A small sound classifier, trained from scratch.
Model: 4.23M parameters, arch conformer, activation gelu, num experts 16, width 160.
Training: adamw at rate 0.0017, batches of 512, held-out accuracy 100%.
Rows from block 3 of a small sound classifier, named by matrix and row number. Rows with one number within an expert belong to one neuron, the router's apart. Each number is 128 + 32 x the weight over its row's rms, rounded and kept within 0 to 255. All counts start at 0. Numbers have three digits each.
After each expert's rows are labels from the 100 clips, of 14848, where the router gives the expert most weight on average: "strongest on" is what is common among them. Only what is clearly more common there than usual is listed. The data: synthesized solo parts of chorales (CocoChorales).
# router: router (model.blocks.3.mlp.router.weight, 16x160), inputs 0-159
# up: expert up (model.blocks.3.mlp.up, 16x80x160), inputs 0-159
# down: expert down (model.blocks.3.mlp.down, 16x160x80, transposed), outputs 0-159

# expert 9
router.9:092116104126093133146144143085107111107144098126126185073108143110120187133146182159171207149169108156143162098077068091157105087130192100157140057115091095149135089121106149153133105131127133177179077098130132131126095156197179104118168105146152139113103139090183127138078149101174133157106076078091133121080122069134122137106098138148148181081148145076090150098130143163151066092173172100066113145123146117137101103137068149133127102135103116133094134178151165179147181160132174
up.0:171116111140177127124093098182118104157141173148109108184093082073114093129092112126068115100106161086148123140165157130110139111096097151160226156135090078147149065116121135114114134165114127068181158101081098104146156157138181116147086161100175184110113165174121123127074084109177122124191127131103166131190066112068123091163164127090082139104074087144166129140172139103113126112117120133149174106155134163082116078142113145100131132178126148166141145084129107110061085128094140
down.0:109134083112108128149149101138122180129131110118124156158171109143123121089142134130127166128078071104180137095124125130176107119150175120172205148157150033149120126141067115127066076139149180127167173168146158099109093120127146122118203119171114117172140106142141124160141131106196151169101098162108140094119118081221150094066135124125159141175104124110108136154123139091147132076173134137186102109076152156079171118087125136096078165152125131134097134141070119208132145065161159
up.1:159114172125112132150145171093139101108086140165103137151100151166100116130129110179134163100115137129108096065169130080106195137106132160142130104124136128148185132061154065101133194179114122138093098121221094108127160103077083136196104192147109082150106170111114089119148141144119119073133193182096122150088110195060125148118130130111142153155121075127131068159098140156156148152084117125171113082081139130159145115127112071084113162100101087104156097199141120081153129142101127
down.1:121151108090082129192119098127167108137186099112077070132119176090183173125142123144168119162146138183155136076133109112131126112144165111119052059145066112130141113139190146125112172157157087129117120137120128177108089173124125134169097082106109063078125073134121135149104136097138097113089153134187137150136222122109132125130077164115169125073147097109092170131095081146158135114128154131072134120162137111179087093088107146136129056093192152136099160124127105161093114184083152
up.2:100128096140134084106088113132093162152116167161084154093082167127097142165108162186154206182085113115056061100164159078147164168091100122151131134105151116100163176112091100113130112169110162091165150099131095124082159108183111152144152173084126085124115131140126138155126121120075104110152119128050101133142122178077125132134110145104101090095129090148172128114137129127098123119118081178154144159137126145154096143160141119036119203162059150110142114168095110031116114090125140
down.2:138129148094109225201123126086121123067112142105140145088136131166115172130181136157159152142186084144147150163118120082146086090141134118171130113168094141149139092126122131117096141110112076255127123110143139179149117145090178109108081112177167102138071164136117106109148193107137124151086112123135138164103163091139149183156107138113175154121189120117049141141081076099144130089090187115106168146123114098170112127072123145116112091135102129116133145100144161144121115176152198
up.3:135217136160165079129157153147153152128123102096136175127113099127127120160083113128084188107102160120108090152117125141088141075081096086152145162135162116168134190114105078120180094130110145106179103099117089076129157147145087165120154157113130133080125210183159127191086093088145083142149153123142113121199066087120091176087182141105135098129114121175172118109116122089107179134122041120158118130114160111115171141106144101091134189084088145099154139163107101102149089101103096
down.3:087148107079102163137114141094082182115191126108099135096092118095103139092161119141162182107169133162062138069102109074176130147159127095146166084123073103078141168142123183099149129202188145130163129105160119158189108139140115133102112126086160076171189126111187132154122129098093160157099149152137169110136142171127166082160070063117102100156104130133159141147224093092138134129152131088120126140164131184152129082103116112137170151138147111123055109109103107091160126118130172
strongest on: clarinet; note F5; note C#5

# expert 11
router.11:120116129095101146128167112186086145134151098155126087118158151071101123113086178158147066066105095170145140114158179181136152100119078137157103086109103153078119180116154141120107182165103131094095153116198114174106110181108150113190169150117115094155116147094145088123109097190085175110173085181082065143092116126126119142117142121159140130138161081175105156125147139162106180088082123157074126072156141150096078129176165141142069125108126141123141087196135113080158146146175120
up.9:086126081079142126104114122119123117135156089101108151097086134120122129165133071128138175146181162097071148144098136125099182097143206047079100125170151095140109164094078039160122130140168184143086091104128112157160121106131169103108126098133089113133085161107106169129121144099130101112170175139104135121136132055116138085133136158143084128178098105167212154141119122079130098116106131118127089066130140170153173109145158138141110115191143132164175200063084106165139111078113135
down.9:168161160151107092148163131154139118145128120141149121119125131090134195169092125083181133160110152217103111153112080120115165183125092119162157132115119132130109180127123075232117095145119106153141137123175098129141120120125159111147181162177191153160199177129175148141117177171131147070156128101143105157180146133142085104086110127104119130128121190138135107103095205154118099118162173137115130147086107166162131148049055153104192187130148118153124143139061125141149132086105128
up.10:143165083142145139053090068127160100121144104175097156086118107130149118117187109118183135125141077134151108136068100134146132112149129127125158123109178086153110136131082127152083118108104129119113149079158078104082075069112190153101081177114161173111126110130092155075089127012173109164176124109066122093116136118093149125136177134061114136135118181133096118155180102108094089099151088125095143171099118158086110137140128092108147091138056121073128109123129169149117149084137079
down.10:153126202133170132148115181084124093147201072072101149173101115116138152128149182132132132141126109098127106115138086201195145102104123133133080159124121124135116066113126131109109133123135167170135099134145140110091091124119161084135083157157176141203130102155116112154129166102156159106133144110094129152157127145033152066091130140126105144116123123102000155118091142114095154112100056177105125119133126121120131145126179149091126156139105133128084078165184122139145136068113118
up.11:163112099109147104140148077100142154140119194145088123109160119108116121099151142122040145147152079097102108177128087137132150159159069071138108151115162171181096093089130135091116191135097063197081190131092112097118085149097185094132115134150106121113142148127199078129176151152149134127141104111122158150144098088186094110162130166113118150113131126149140135117140092137133074136174150129131178136140179114075102054073078151172104104105111138109121129093132143168073174184066151
down.11:118127126104117087114131145095092156162126131128160146118123140127145173134165092144113151117129108142120097114109142154141140135154084163114145118152154119092155128167076183108105152127143134087154131107105106072141104075132166101056112068145126048166097085164083101154123092176124168122121125146140028125158123091115172120152173117074114140135090137184117079117190158121122188170052110085145128180150107109146144108130122133182033187123109197123111155043102149130125088169110140
up.12:087109058147081103102170094153118139123081123151114089110085130175150106073160131155103143214144091143143107108141108108131077139155099093092165103115169078202126108103098123149125090139107098114210234077071089124097119135084176106093121169120152133110114172061133099148116133153145138131125172088109152180140102113163117053097118118143080139097095072139093143163128132095145101138120100120130166129134062140111148086102102093151158118156105124094153118124091101117101128069168132
down.12:170129176146122096141156118139091052127134118121121156045119138131116169080125112083176166130163116134128099121080103120179127113129094163106162140111131112099116128116177132109157090147123171116068191146173065128134135220133115103190179154104130127096171138128108091075055134123194111173144069138163121095075132108124106133130097122119086171143078173122159167095146081143143115148105102170160156135149107206194140085151119150141135100127144078156148121129104147185117147081169104
strongest on: flute; tuba; note C#5

# expert 8
router.8:100162074140169180093104137143140134143070174115110178129115129104126172165160114097114135144166110142068079115142123127180112095105098124094104175056131092145118151109110137121129114126146174100124151127147156153085087061122187187126121120161082129175126130171080117149105137051107080178181188127075110062123169142143150152178136171114113124095107155178148114093140093106104108102182062090147131127076140172070140087099130123130063152125118178139104098092128135106111180108170117
up.9:076101135086095137139131146160194141107089107117072129163109198083103114167159168221119160150105081103113114120133178130157166171165133087103108069117176103126140145126097118116096191158120122193067168119152112148159144141027114130149165138105041103157132084136143103146176105149106145107143147136104130139106112091121067098164060148084128109144091073095100134149178139145161093102106110122131167111122110150125127119138165072113086121115059142107146133068113086126125134129141142
down.9:156140119149147144117135108125108079146078134109227179109098128169077145140117107076162123144167142148183066117108099162148150105062130136142071136133185148106148089100155192116064123110125108135096119104144100137083123079089152148139102137172113189147140118153060117145185140154102080168131134189105169140139159096075094142162133121121142141123133113136145127078099119135145195113113069065109126117130163136049095160126155111160118160090121141133113146113200108202123193160107123
up.10:129106141031124143151172093036143069122141096140124116164115144069131149112128084128148122112112194079140157145104115089117127160119163144056109080148115174150112106168163119124195108167113179144143114107052055140156118169118110081136167085117141118114149143115123105096120086186134166140139143129188048149106099158141136088146118111148139178097139116140155140134070147117143116201138180152132088094131125110145155104144141114187147123153120070097125161107053129077155109104121114
down.10:073171078139082131202101164121049131115128178158123117157158144154117109137092157115171150143126125095116139170108097170131142135103108126178106147168176107183116132072114111115141158113164113114121144168142144124145098142131104079120155115134130106101198091166081150202099089087159146169135112095089146179140178073105183086083147138077124154134055084127094131135161074131114200085161092092155141150116135131091081104080152153164156095143085153184081105157140123131112178107131108
up.11:058075160147127099174165154143112086074117065094126163136120113145159068089147144169159164168111110122087179195088135122090166148139160127149123088144071111117095144145080145117129114201139133110172066124101121071147079130178118121125150160085150142089140148080150129098095100076136150110065124101051108138166097145085168094115091134096104136159110087130116112141087185099179098099160120162138110076125111171173134124103131172106131053139113081144120114104088096120129098087107131
down.11:107113152103128105090117197150152110158107128130134090153167152097188106180155088095134133116124140124135130078103135145134150050139166102123100156168126139128150099110143134106168130106117172177120105154110155107148102142095124116153118093109158125144138165128175095132095053143141126126172009076129137128111126174173075112109164130155180172163166128156198149117177083109105167091100150143095084157196099084170135167180192113113175122122154170123161150138088104090056108116095154
up.12:120082090126116095174108102144146123099155173160130106132094152077164112100064163122101169152100148091206158146074087153078141153106135107143142095133123146146098133114094118176111128195113128195111112148095084148167141137154057095091177102097145146106105157115198148097093098132151165132143114117116172132175122110122145093055120136118180182144179164137107172170164139169184157100112114123164189104235111140148155115145139117092139120175111110115162191126104095118099146100115151
down.12:119160138085115180126125160120169129187097094109190175120126111126039143166101112130153162177175092119071060125165089120084121122134145131125116139130159092112140139103156122136151123122160126058146155157104123092133159146129124172099143137222107139151123174195121118142167166083033173139120129177130111110096155109064114159111072043112163115127113126107126130088153116096138088106093092117185107148137161189155132093096075121133156097137133078105157142177158080148113125135124121
strongest on: viola; note F4; note D#4; note G4

# expert 12
router.12:136120174103137192108094103107110110096109187095139045170176141130130139166134113088088081060176127158174134101113131118115048081143130165109111120157124175138144109136158122090196151109147125163094138154158134142129128169119095078101135078159146155105134115130099099108155106219130105155159141105172113150131172144200150134161114158103167141143156142132150167137144178184132187157110198128143104133184108074132157134120120165172153107126198193103142134162139166180142142145083141
up.5:131148089167128085176121148166169127147075071128098163117098103081100143112119136161125161138109145163069117110138135160118169145077168102173190121145121147110111120079115123158142165148123121090163151081150129110130134104111131143099111132102100111144119153148147120121149149102169083109148176170080136074154112096048183147072131109114141135076064083109073087102126111112099141015156123146101182074103179170129070061147128144041104117112095127150125120113103138143184160149138118
down.5:096121139156122131112080079145088150200146141148116135179130105130114117129145081111164098132138136122166122166150158090136118098124116173150174153150111200139156099156112154138077151138165122176162086148118201081119107143146128109141107129126110146154103106119119133087066167094083035179164097133134078155138146139171176134104154120167190124140104103100149187109107156079124151130122138161125137085162096095134160134097165097117087140158178098249078152116135198156179173102131113
up.6:142180140127135129155167184145194071071146115170071193114123143107085151130120080183088177149152051131111113094150182108107142179114127098120104113127171113160166196128129060105093169122143132069131105107120081113148085075131131124167142186089065100136164121164127108128150170101148160063136176086096173149099125127088089141123158206113126135181167146104143086166135114147143127138117116088117165089118142127112114103152093168133112113120133106085116151098101085092087121128159081
down.6:113166234092150117149124178096127082124109124137108215189150098170161178102166133159149160072148161099137134137147133174149180108165098148127166116115142176122124187104115127115124183133096142123128115092100152148141111141146122201127117162150167112118139081106104099151142191107126157167141152143116128158155112071063177134123124172129183138130129113107087071143153118146104137110114152172062121168047133150158108147155129172143078057077162122145148125103174165167123158138140176
up.7:143158052154136094165109127115205153133095099131138167076102065081083123095154145192118189127090072162060053163156120167159174134119119104140163135101096089143119152081082094143143098153115153142141079095160127137124097102141176139092155164102137079120122149148116131106121091139183098067142186101106149119142106101118092096085132145130121120098149108140131120111151101074080140098152088154091137127098171214095088112128145122094077104130068120147126149155120063119139159136181097
down.7:151135112112099080089131151125076152177115148116144141138130168107150105110147130083098104093130170126151126165140151119096124111154101175096133226103068108140133096081073176084172118143168110146196083151085125141090142137111125147128151101117221096170147094136142114085125173131120110108117134141144183164099126150108144113145124170130166166176150104088167114136171192119079157145144200150145136131152108126179143166106115194157114106135126080115123180138121227173115131107048136
up.8:120107081143145083140161143083169129134113090168121191105062073134145158092116139160162183146107119115058096159119152181169186119093143086135136124091138067144068175071067137134087106181126131084172103077095143095147150057169164172114094171100136129165134178132148149159107144084148124110144129134066110106121119154104133062102153102131121140129092108132096103100110089084118111093148096156139159135081121189123068102136116138077108135142060086122106124078114104116138098088162123
down.8:143137082115090132135131154169135086162105105127117149129133169110148106123182110184127151215122136075087127119164108128128113181132136136121111160106148127142117042076079104101141113106130165137098109166113163071211128141151069197162143101167183118118147129032153128082153134124183115079170141071091124119099152136183141109149146177096143110144160159057132071141089138122117159127157117158167159122096079104145165091116152181126145137167087109156142158156099138103161116117172176
strongest on: violin; horn

# expert 15
router.15:114118164097141169182109151113108133081110072186131153147091153097101179143192162136124071128098139195153146078106140108141093110132108127162136135075124150159189134064180135173121121147103171137112096104191181116124080101065139190105090172155164130174172140151092106097147070133129159162110099089083071148183138086148132125057199165151122135148127147095134072117170182124120092126148146135135132155097110109091114166158119152096129097093147110123112146152144137097168181132098158
up.10:085126053130142118139168114200184174136127169175120122119139138173131128101113161087105173144143108138113131170100130144103118067148127122107114100214147055210138116119110104132076105154083132150170165172104146101120104121124167055124153080109104105145096165093151179122123166128172086079100183116150186098095088102083149135103105129130118155148067114126149156114170107093117110112149106097165146053114123153132081079155090086164167148135077174129170145097117143128091108108142090
down.10:099122113164117112128103095126123099116130075160104120153176124079123124105097141187128093162094107117135140163113131104144150113112127123132093204225107121192090105087121133187123100108133150136120163199183113073097135162090174068104120161096190161143127170134128075146067157102156102156135064192123103146171100110186130177166116133107109166114105107116159102097125119057134161079150159111122129154132121171116112125092105133101178107112081186112118131121152155081069122186082115
up.11:167124160129092136123149115145033154134120103115148080139125113129136110167147097124130100107109140172111107094132163168151075104179092151137099090107123177099197095097121080155127132100155100195110127159154140138183198146076111130120178108128112084126130130088137090124172134143093131081091132134161127149070124159144136121109118134123130122137070061083169146165114173167106124149057185050142132078115172127125136065185169082139136136128209117155122157133118183098135098181175113
down.11:113165161107121191171104176086105092141116102161162183134089136128111075147135103150157038095068115209101127103082128120145121093131176218139124123113099118118130110131111140122150158081170116140153067113095167086148097037176104114106155146130099163153171153126092059121123100065135131111121127132137111142111158173080179113113160113124147123146141148147084106113102167163069116132106111153152141169143125113123104141124140108133104175160084103129075183210137139110111175178147144
up.12:166096078129138084103114087107155123164108168144093094087093137036185119168091149119130120149153141077100083151182165114136101185121121135092135131057158158120146109129134142144183139106144124090117182126013098064151141140105153124159116096107123157113048151109149144181116148094098093103201113198108134102089136126112135147166133092122086115130133091135157163123123110096158093133074113173138111135190128122110204125113144103138081143145151174107163109102104186104105116140144139
down.12:171109157137123080150155065173131209151100172103146139139086166148167103119097111086147056124103144143153160218160120113125158152110128107114139152111110096154099135144135086134155144108115140141200150140075124123132121150093096112135115153156166134137142123042177105059102147107101180123129157131156074156117085133162163145162083128125124114142106097103145173173143174098162053114086111187109059143160121140092143088099169083167104126158127169168088132075093138129093082175123146
up.13:124114076139089029135129077154134186193126140134120146066081098142161110082074138125128198200155069104089123163120104098112132123161131095109131153139131066123102095163066120121132134138100053122130110097077134050103134104133154096127112105081108078140088103101161132169131184106130087106132129096105176133118061116103132107159144131119117176133112119133180171105159058110154084113124147126137161104162156145068121150134088149167121108157063135156124139134078069133120126116122103
down.13:169172119074128144105160113159155137132142051107086141163145109169119145097117112134136155164119090164145122093109157127153108097124136125061106220110117143188119112072147096129086133089134139101079124137127195119163127135124159145073094124113166103163137194110109152121135089156107181127155163179115110083155147130124171108133125123192109106159106111173150107154137076130181134116141117131160130157053143173184119127164185105160086057121159076139091151138164065143094191150111060
strongest on: oboe; note C5; note G#4; note C#5

# expert 10
router.10:118111182164163176140143096182090148078049112143185173111162131089073172124118092145129120092128168127100098143183114082141096070139123084115140118187114089121122141127132125122146105171111101060154099083123100101124111197140089103120116147087118075130106114192105076106196086208149090094188129124155125108130134122158108132092107089144166141090146122075082115093150118144104097100072146136111159108180107124155124127126145133164114092118180132141179080105080128113116196161148103
up.9:094118080168104102111138102133153126174112138095128095121098092154173118142131133113130159162129112130099143162095105077174147147110176089094094150113126091113092106090081114159116127143101135184085139175130078082168150146084137095143177165104166144124092087138140134124123171025116154130078118136163089157077087145159078148095176166106072069176111110127164123157170092097127104162109119154109143091140135043126130099194127093094177171161060155118118081146100105118074143102181142
down.9:178118071069096134128187112132083165134159190139108150070100130182129107117106109107184152161129165129087124143174175145159070120147115155145108165101117115117154126139185085141125113101130117130119112127103063117135169096154094131120202113168115109099122132108121131093095090106127121103136132111145118130084165126207126087132162104106137046204146181150135196151136130149160121081191146149104186099115108092160194110071070117071102114134119139123186080177107110139154141102109105
up.10:157097150139121151158111136153089119131091092103130127114123117130169159070177103154078076140124183123108164077163144121133168094102145171122126110203071168091095148133124122116174096157185120061207097102149099109139084135147113112084098044089106117154077104130114054153131145096082120131176143131156106113107171136112168080129108128143134108095086123076118113181089180106160164147126155160105138112140108152103116067088084143122077102132141092106132154147050113092200112143098139
down.10:132142145136124170127110141078197093115079100093151143118130139097093141104179179156136125159154176142092124115127119198088179089112079168148137155182178165130138138118122147135134113131156153083185075112141139081126111098131139128093066151174132132170123126117109096124147153096143128135110163115120101176137111083148182092160152171081204186072137121091024153108112138092118131095171101187129196167148160125145154102118103154125090145116117086186125177124174097078133176120107162
up.11:129172098148116083140141147127123055137112140180119112165096066123124146140110115130201096112135110182118087134152163087180143165193129122176141182054114123143115111126073169181068114121101165186078114113142112119126118090075090188122103199137165155160147113176103132100083093091096163134066141093134109143120137126099183118078172119130098124141160135145173120121131143105088098110049111084175162154150160112093111155143134140148122146127050153161105110114151142107119063136124169
down.11:155157187096054135116122109118115157138156156133097140156183103151123133094155152078128110094019101120188130115085083165129122159143064174214087108139091125135172095112078019129112122143110105149091109120141189095108145133130119087158113131181139098180170152147146132143129164110142096126101119113137090136096191140120129157132157144100136130130122166105114057128122123071102138166159130150179102134084062132088104149155116080116100154118138128158095121136076134183119175141142160
up.12:127182074183116088112137132101146213101161140181104123114156088139091109103089130092134214146133079118115114133126096120156143122171122157147179169161133041137178112067150157155207078129089135163127129173135091099157197112103191130126158155094194117117131127085130177129118144072128158154142069092136146127110147114183087148150126115167101077149090105156129139073128100112135097175112099105167112174125094148149114123135116117160173126168089102141166117123111105147102144096177153
down.12:026111156042191126121103123129124123157119134088138175122143163204166130158131136078194147128149094101147179115130156149107128109149113142061101126101112076095159111128168153120130093069086172143089132093159085109100122139111234141182140114155103137077105178119100143157167148135137098087123142173082171091091121078107167092154158087092119166143096109116128142186107112120110141124103083137091135113136119099153126080133128133120186153144113130082150075167113177154112142166131140
strongest on: double bass; note G#3; note A#3

# expert 13
router.13:150134153087109171123071098092114160070145082078118206118167107110157155098139118098116129106134103168175126126151148105071128075071095129122180168169124125124083147088113107079077094151147164152122080059093188135081185100147132079096078116176124122087116102099117143089150088132129111122128124122141085145141116136102161137073104167074179188142156176115151143096192113154149168162170085137092186114115161134155075132105098147131115141134126117173088161131150157133078077117128092
up.10:124155155132080096152151167155180106186093161127136096110096120101070147120156151139135186101140093136104123094140085177134072126073103158235132097109129139173156155076112108152166154123140078078159120177154115101162120128134114152131145203098129085158144210153121131124145169160123181104098131090113173098117144150113130142146166147062105104157088142128103161100127104142103134103170134134203202080139109136075112156115152095088162074114143074111088100130114133108174117109168165
down.10:171123130139107098036147087124104162171125145119064106091107170170147125137099126056136132101104153114138109135139151067192109117123131197107132203131142075102164103180108104121088167127062124120099090117106107152138119076050120178130118108107127148133124120111219152106071097192176142173126142116111182127144153166113128135148132137191119108102139142143154111091162134097142145167096123170157110190176102066118173118102126148111139165180104107165153110173131139096166144108148116
up.11:123143156124090074126168155176136160138088138142066204168115081104117161113150155158149156169110120084103112158148156130128203120150086144120126150121107142134133197137138129158131121125055123149096105131084122122122111124097174128249153131127157120153148145169173119135130130087170115090127144133152178145151087131064125070108138117118132117253110155097127115161179133118060131156157079173109107116072133170138123106150169116142133124094057100099130136117111131133127130076106071
down.11:166158157157190176149114147082116115116121057107120174132120167094159160134138079128127126092075164127148177157090149133042155081163127100163171136168128090174136121067138108103083155115162158157134088111119188127127144138144121135136091122122169152143094084099118136156121132143118113148161143106095102177179130055124119121065099106116132214115135166174169122129089162108102166182126081093124225086116150128151110138113174132122104142129091225121140155101106156153086141139129136
up.12:108153127092114150101121111101131074133142089150126153085139109116135104122183140099163112123124090119142132073157098138189130164144201173115127132104095138114136187142149194180165146104127138141112094113074114138135082064160158133102093154180147142086111143134116156129082114090098193171065096153117084149104186147073161121144173141130147108133149171162090107074139096153111102058113087159103151175189144064159116125153071135116124125167103176149107091137121165156178194057153141
down.12:067170128108134132105135155190070130150105162156173108107129124113069136181196102107129104115166156127137120076127140103157120182098161200097098127082136167109162124182155174136155168104145141084138074129118115094144092129127097153109150096141098104127174151164125127097100119142062154139132065133118152101134137160073169116117145097142160122084151102124049112108147153182125106085082140175121067198188134072136171126136121168094148148197169078149130064142135149119125117123142176
up.13:122146117113113058116177159173138114182103180171107142078118164134150134165118156163141200134166139134125085145183167130168137194175119078117169091061103108165196121145120079147138111113089132133137139177072091080162096139120159145160164152154124092139143126136139079149183136149163167073104161134129162066103154137087068094158114098156101087190152099103131151175102164106134139101137138128162091085102160143099152131189117132107113102163078121119143115053073171129118120105145138
down.13:125118161113114050175139134162186083120160090166133178082112094085140138142146130098140118130155092071186098136097089102146146161155133173032114074133102105117117146143124196095100173175132184132102133158152114112093076128100091144168110139130150090118129107132085092148109143120118133056083151127135130077117163174184123117178146137085096105113114114106139082158125148152183146147128187114126095108119151155187105099125091124138181197115137069143099088161053119119116077115116152
strongest on: flute; note F#5; note F5; note E5

# expert 2
router.2:166132163179172142094084146099136173095127142147127106106092137099070140122081154142173142095131139154098054150099120159130137089117093125143171180100166153183154127089155078103121149085094169086133137172157139069171143140071085139145167199149145108148150137069113181136165107141083129113154070125166119134085082130095181119074165122156091152120132079076079099090133110101123118165128123090124160169068152097087166117171130099169106133172121067100113117175146103102118130096144072
up.5:103180137134156113073082159088116184140162137144073188152115158121081154116094137108148161122172134104115076126103134139091120104188081132067179153107205140161130140148116103112110120128103159104094172130143130063161184199097105099114158165164106152195149121101158173117160124151152109127107111159177169148084102144159146132134129124142101182155164106107114185103168134110187128134173083143166097125098180119146150153158185076163160154173149115142092174131148107082075155107103085
down.5:178152165143104125143118206066130143160111103124109181198159186120102127116156128128161094167128154090151140140139095126129173111095133138167111172128146141143152105122087117064119120181172187114087113116074133095171108122132134121101131156240170123168127129095079136135192146126117110148104120136092148188157122070104158148109136165085150164088189166085093173152103115096106181122157090129122120152070163126135100127125128155156104163147097072174056180139158148095157117108115139
up.6:112068118117068112128143083155183091151118082147108145092132129134064167055123129104113156118121103134120101138159092134157144152115197100116172165128119120079116117071147125124153168152155116171114140071082092129122108114121194147157098102160160119125146132185122118110082140055123148124170129061116151092102159071078124098081119110078167124155108126139158197116114064125129132047174072095092135096149193135111097125128096123103083103115084080194096079133100143112128119126141162
down.6:121121116139154150081088113227208155160158125135090147120083128168113120050112164138086125119160176103165123140156113109070146165123105159157121152161188089103141154123107140114092137138105162124145146143190107138079169173111167200133148123058156097072110022164135155148074121115176089128122144092144083118135150099126130131100143100109150124121122110127145123126119170151069122173151127109209125132124112110076124085179141137113136135094154165107147133114135149115157071096057107
up.7:170119123114107102149108073187148101129173152101114109090115130152160123049094158111112162122106104115126133178152117101115166133109150106117118153110115084147138103080067136134103122183115086160100154073180145137080113109179173140168107080047104136058113084169125074090044168129156131132152149060091151133151140054084124135131152125153124164198090154133141160109131103120216119101102123110141116100144123150088116103149072162111156129090083149169157137076110118154120111132148174
down.7:134099124089090114049110116138110128162121118149076162147132145098137094130114123111167160170208148115142123115165104117157135123162077179084152135126083103094168100166099100152141119084106199119127144147136101090160123096150116102129205114175153100118117079149171151081128107138120114169102208151172117166084158141145070150153182148101146111129172100094133081117063153110190142059138089172147117139110131077180146159113083101122176083130127137107132118133132175077074162180084132
up.8:132103119151116071143143095198125118156145123149086128056174080122087120136152109160077131101109106112086152159181194110122193114096149075133135117098132080131146148119057177160154097103143119134140192112125094076140115139145148158133131126120107071107119145151153140110130174144130158103118211079105161095174157115102103126171144144126198096222075105135135151124141052128153084090122122148180135114114104130112140101203120115110129074119045161150120116101107150150102122143172151
down.8:151169111071134134133165190037130166103134119108147150161124173137092149101140130102169091075165102082083141157118106134141102099163167147116137155156172170132120112103091071053175118127106095117107178068164126123175142115132166100091150136115144161164103118105099111128160175123084136107110189166106177191160120113075143118100137144126171157122144094070105091102091108101150147113178097123180148153111170102190170157161177130172124192102099154065113178149151139151124115114105097
strongest on: saxophone; note G#4; note A#4; note A4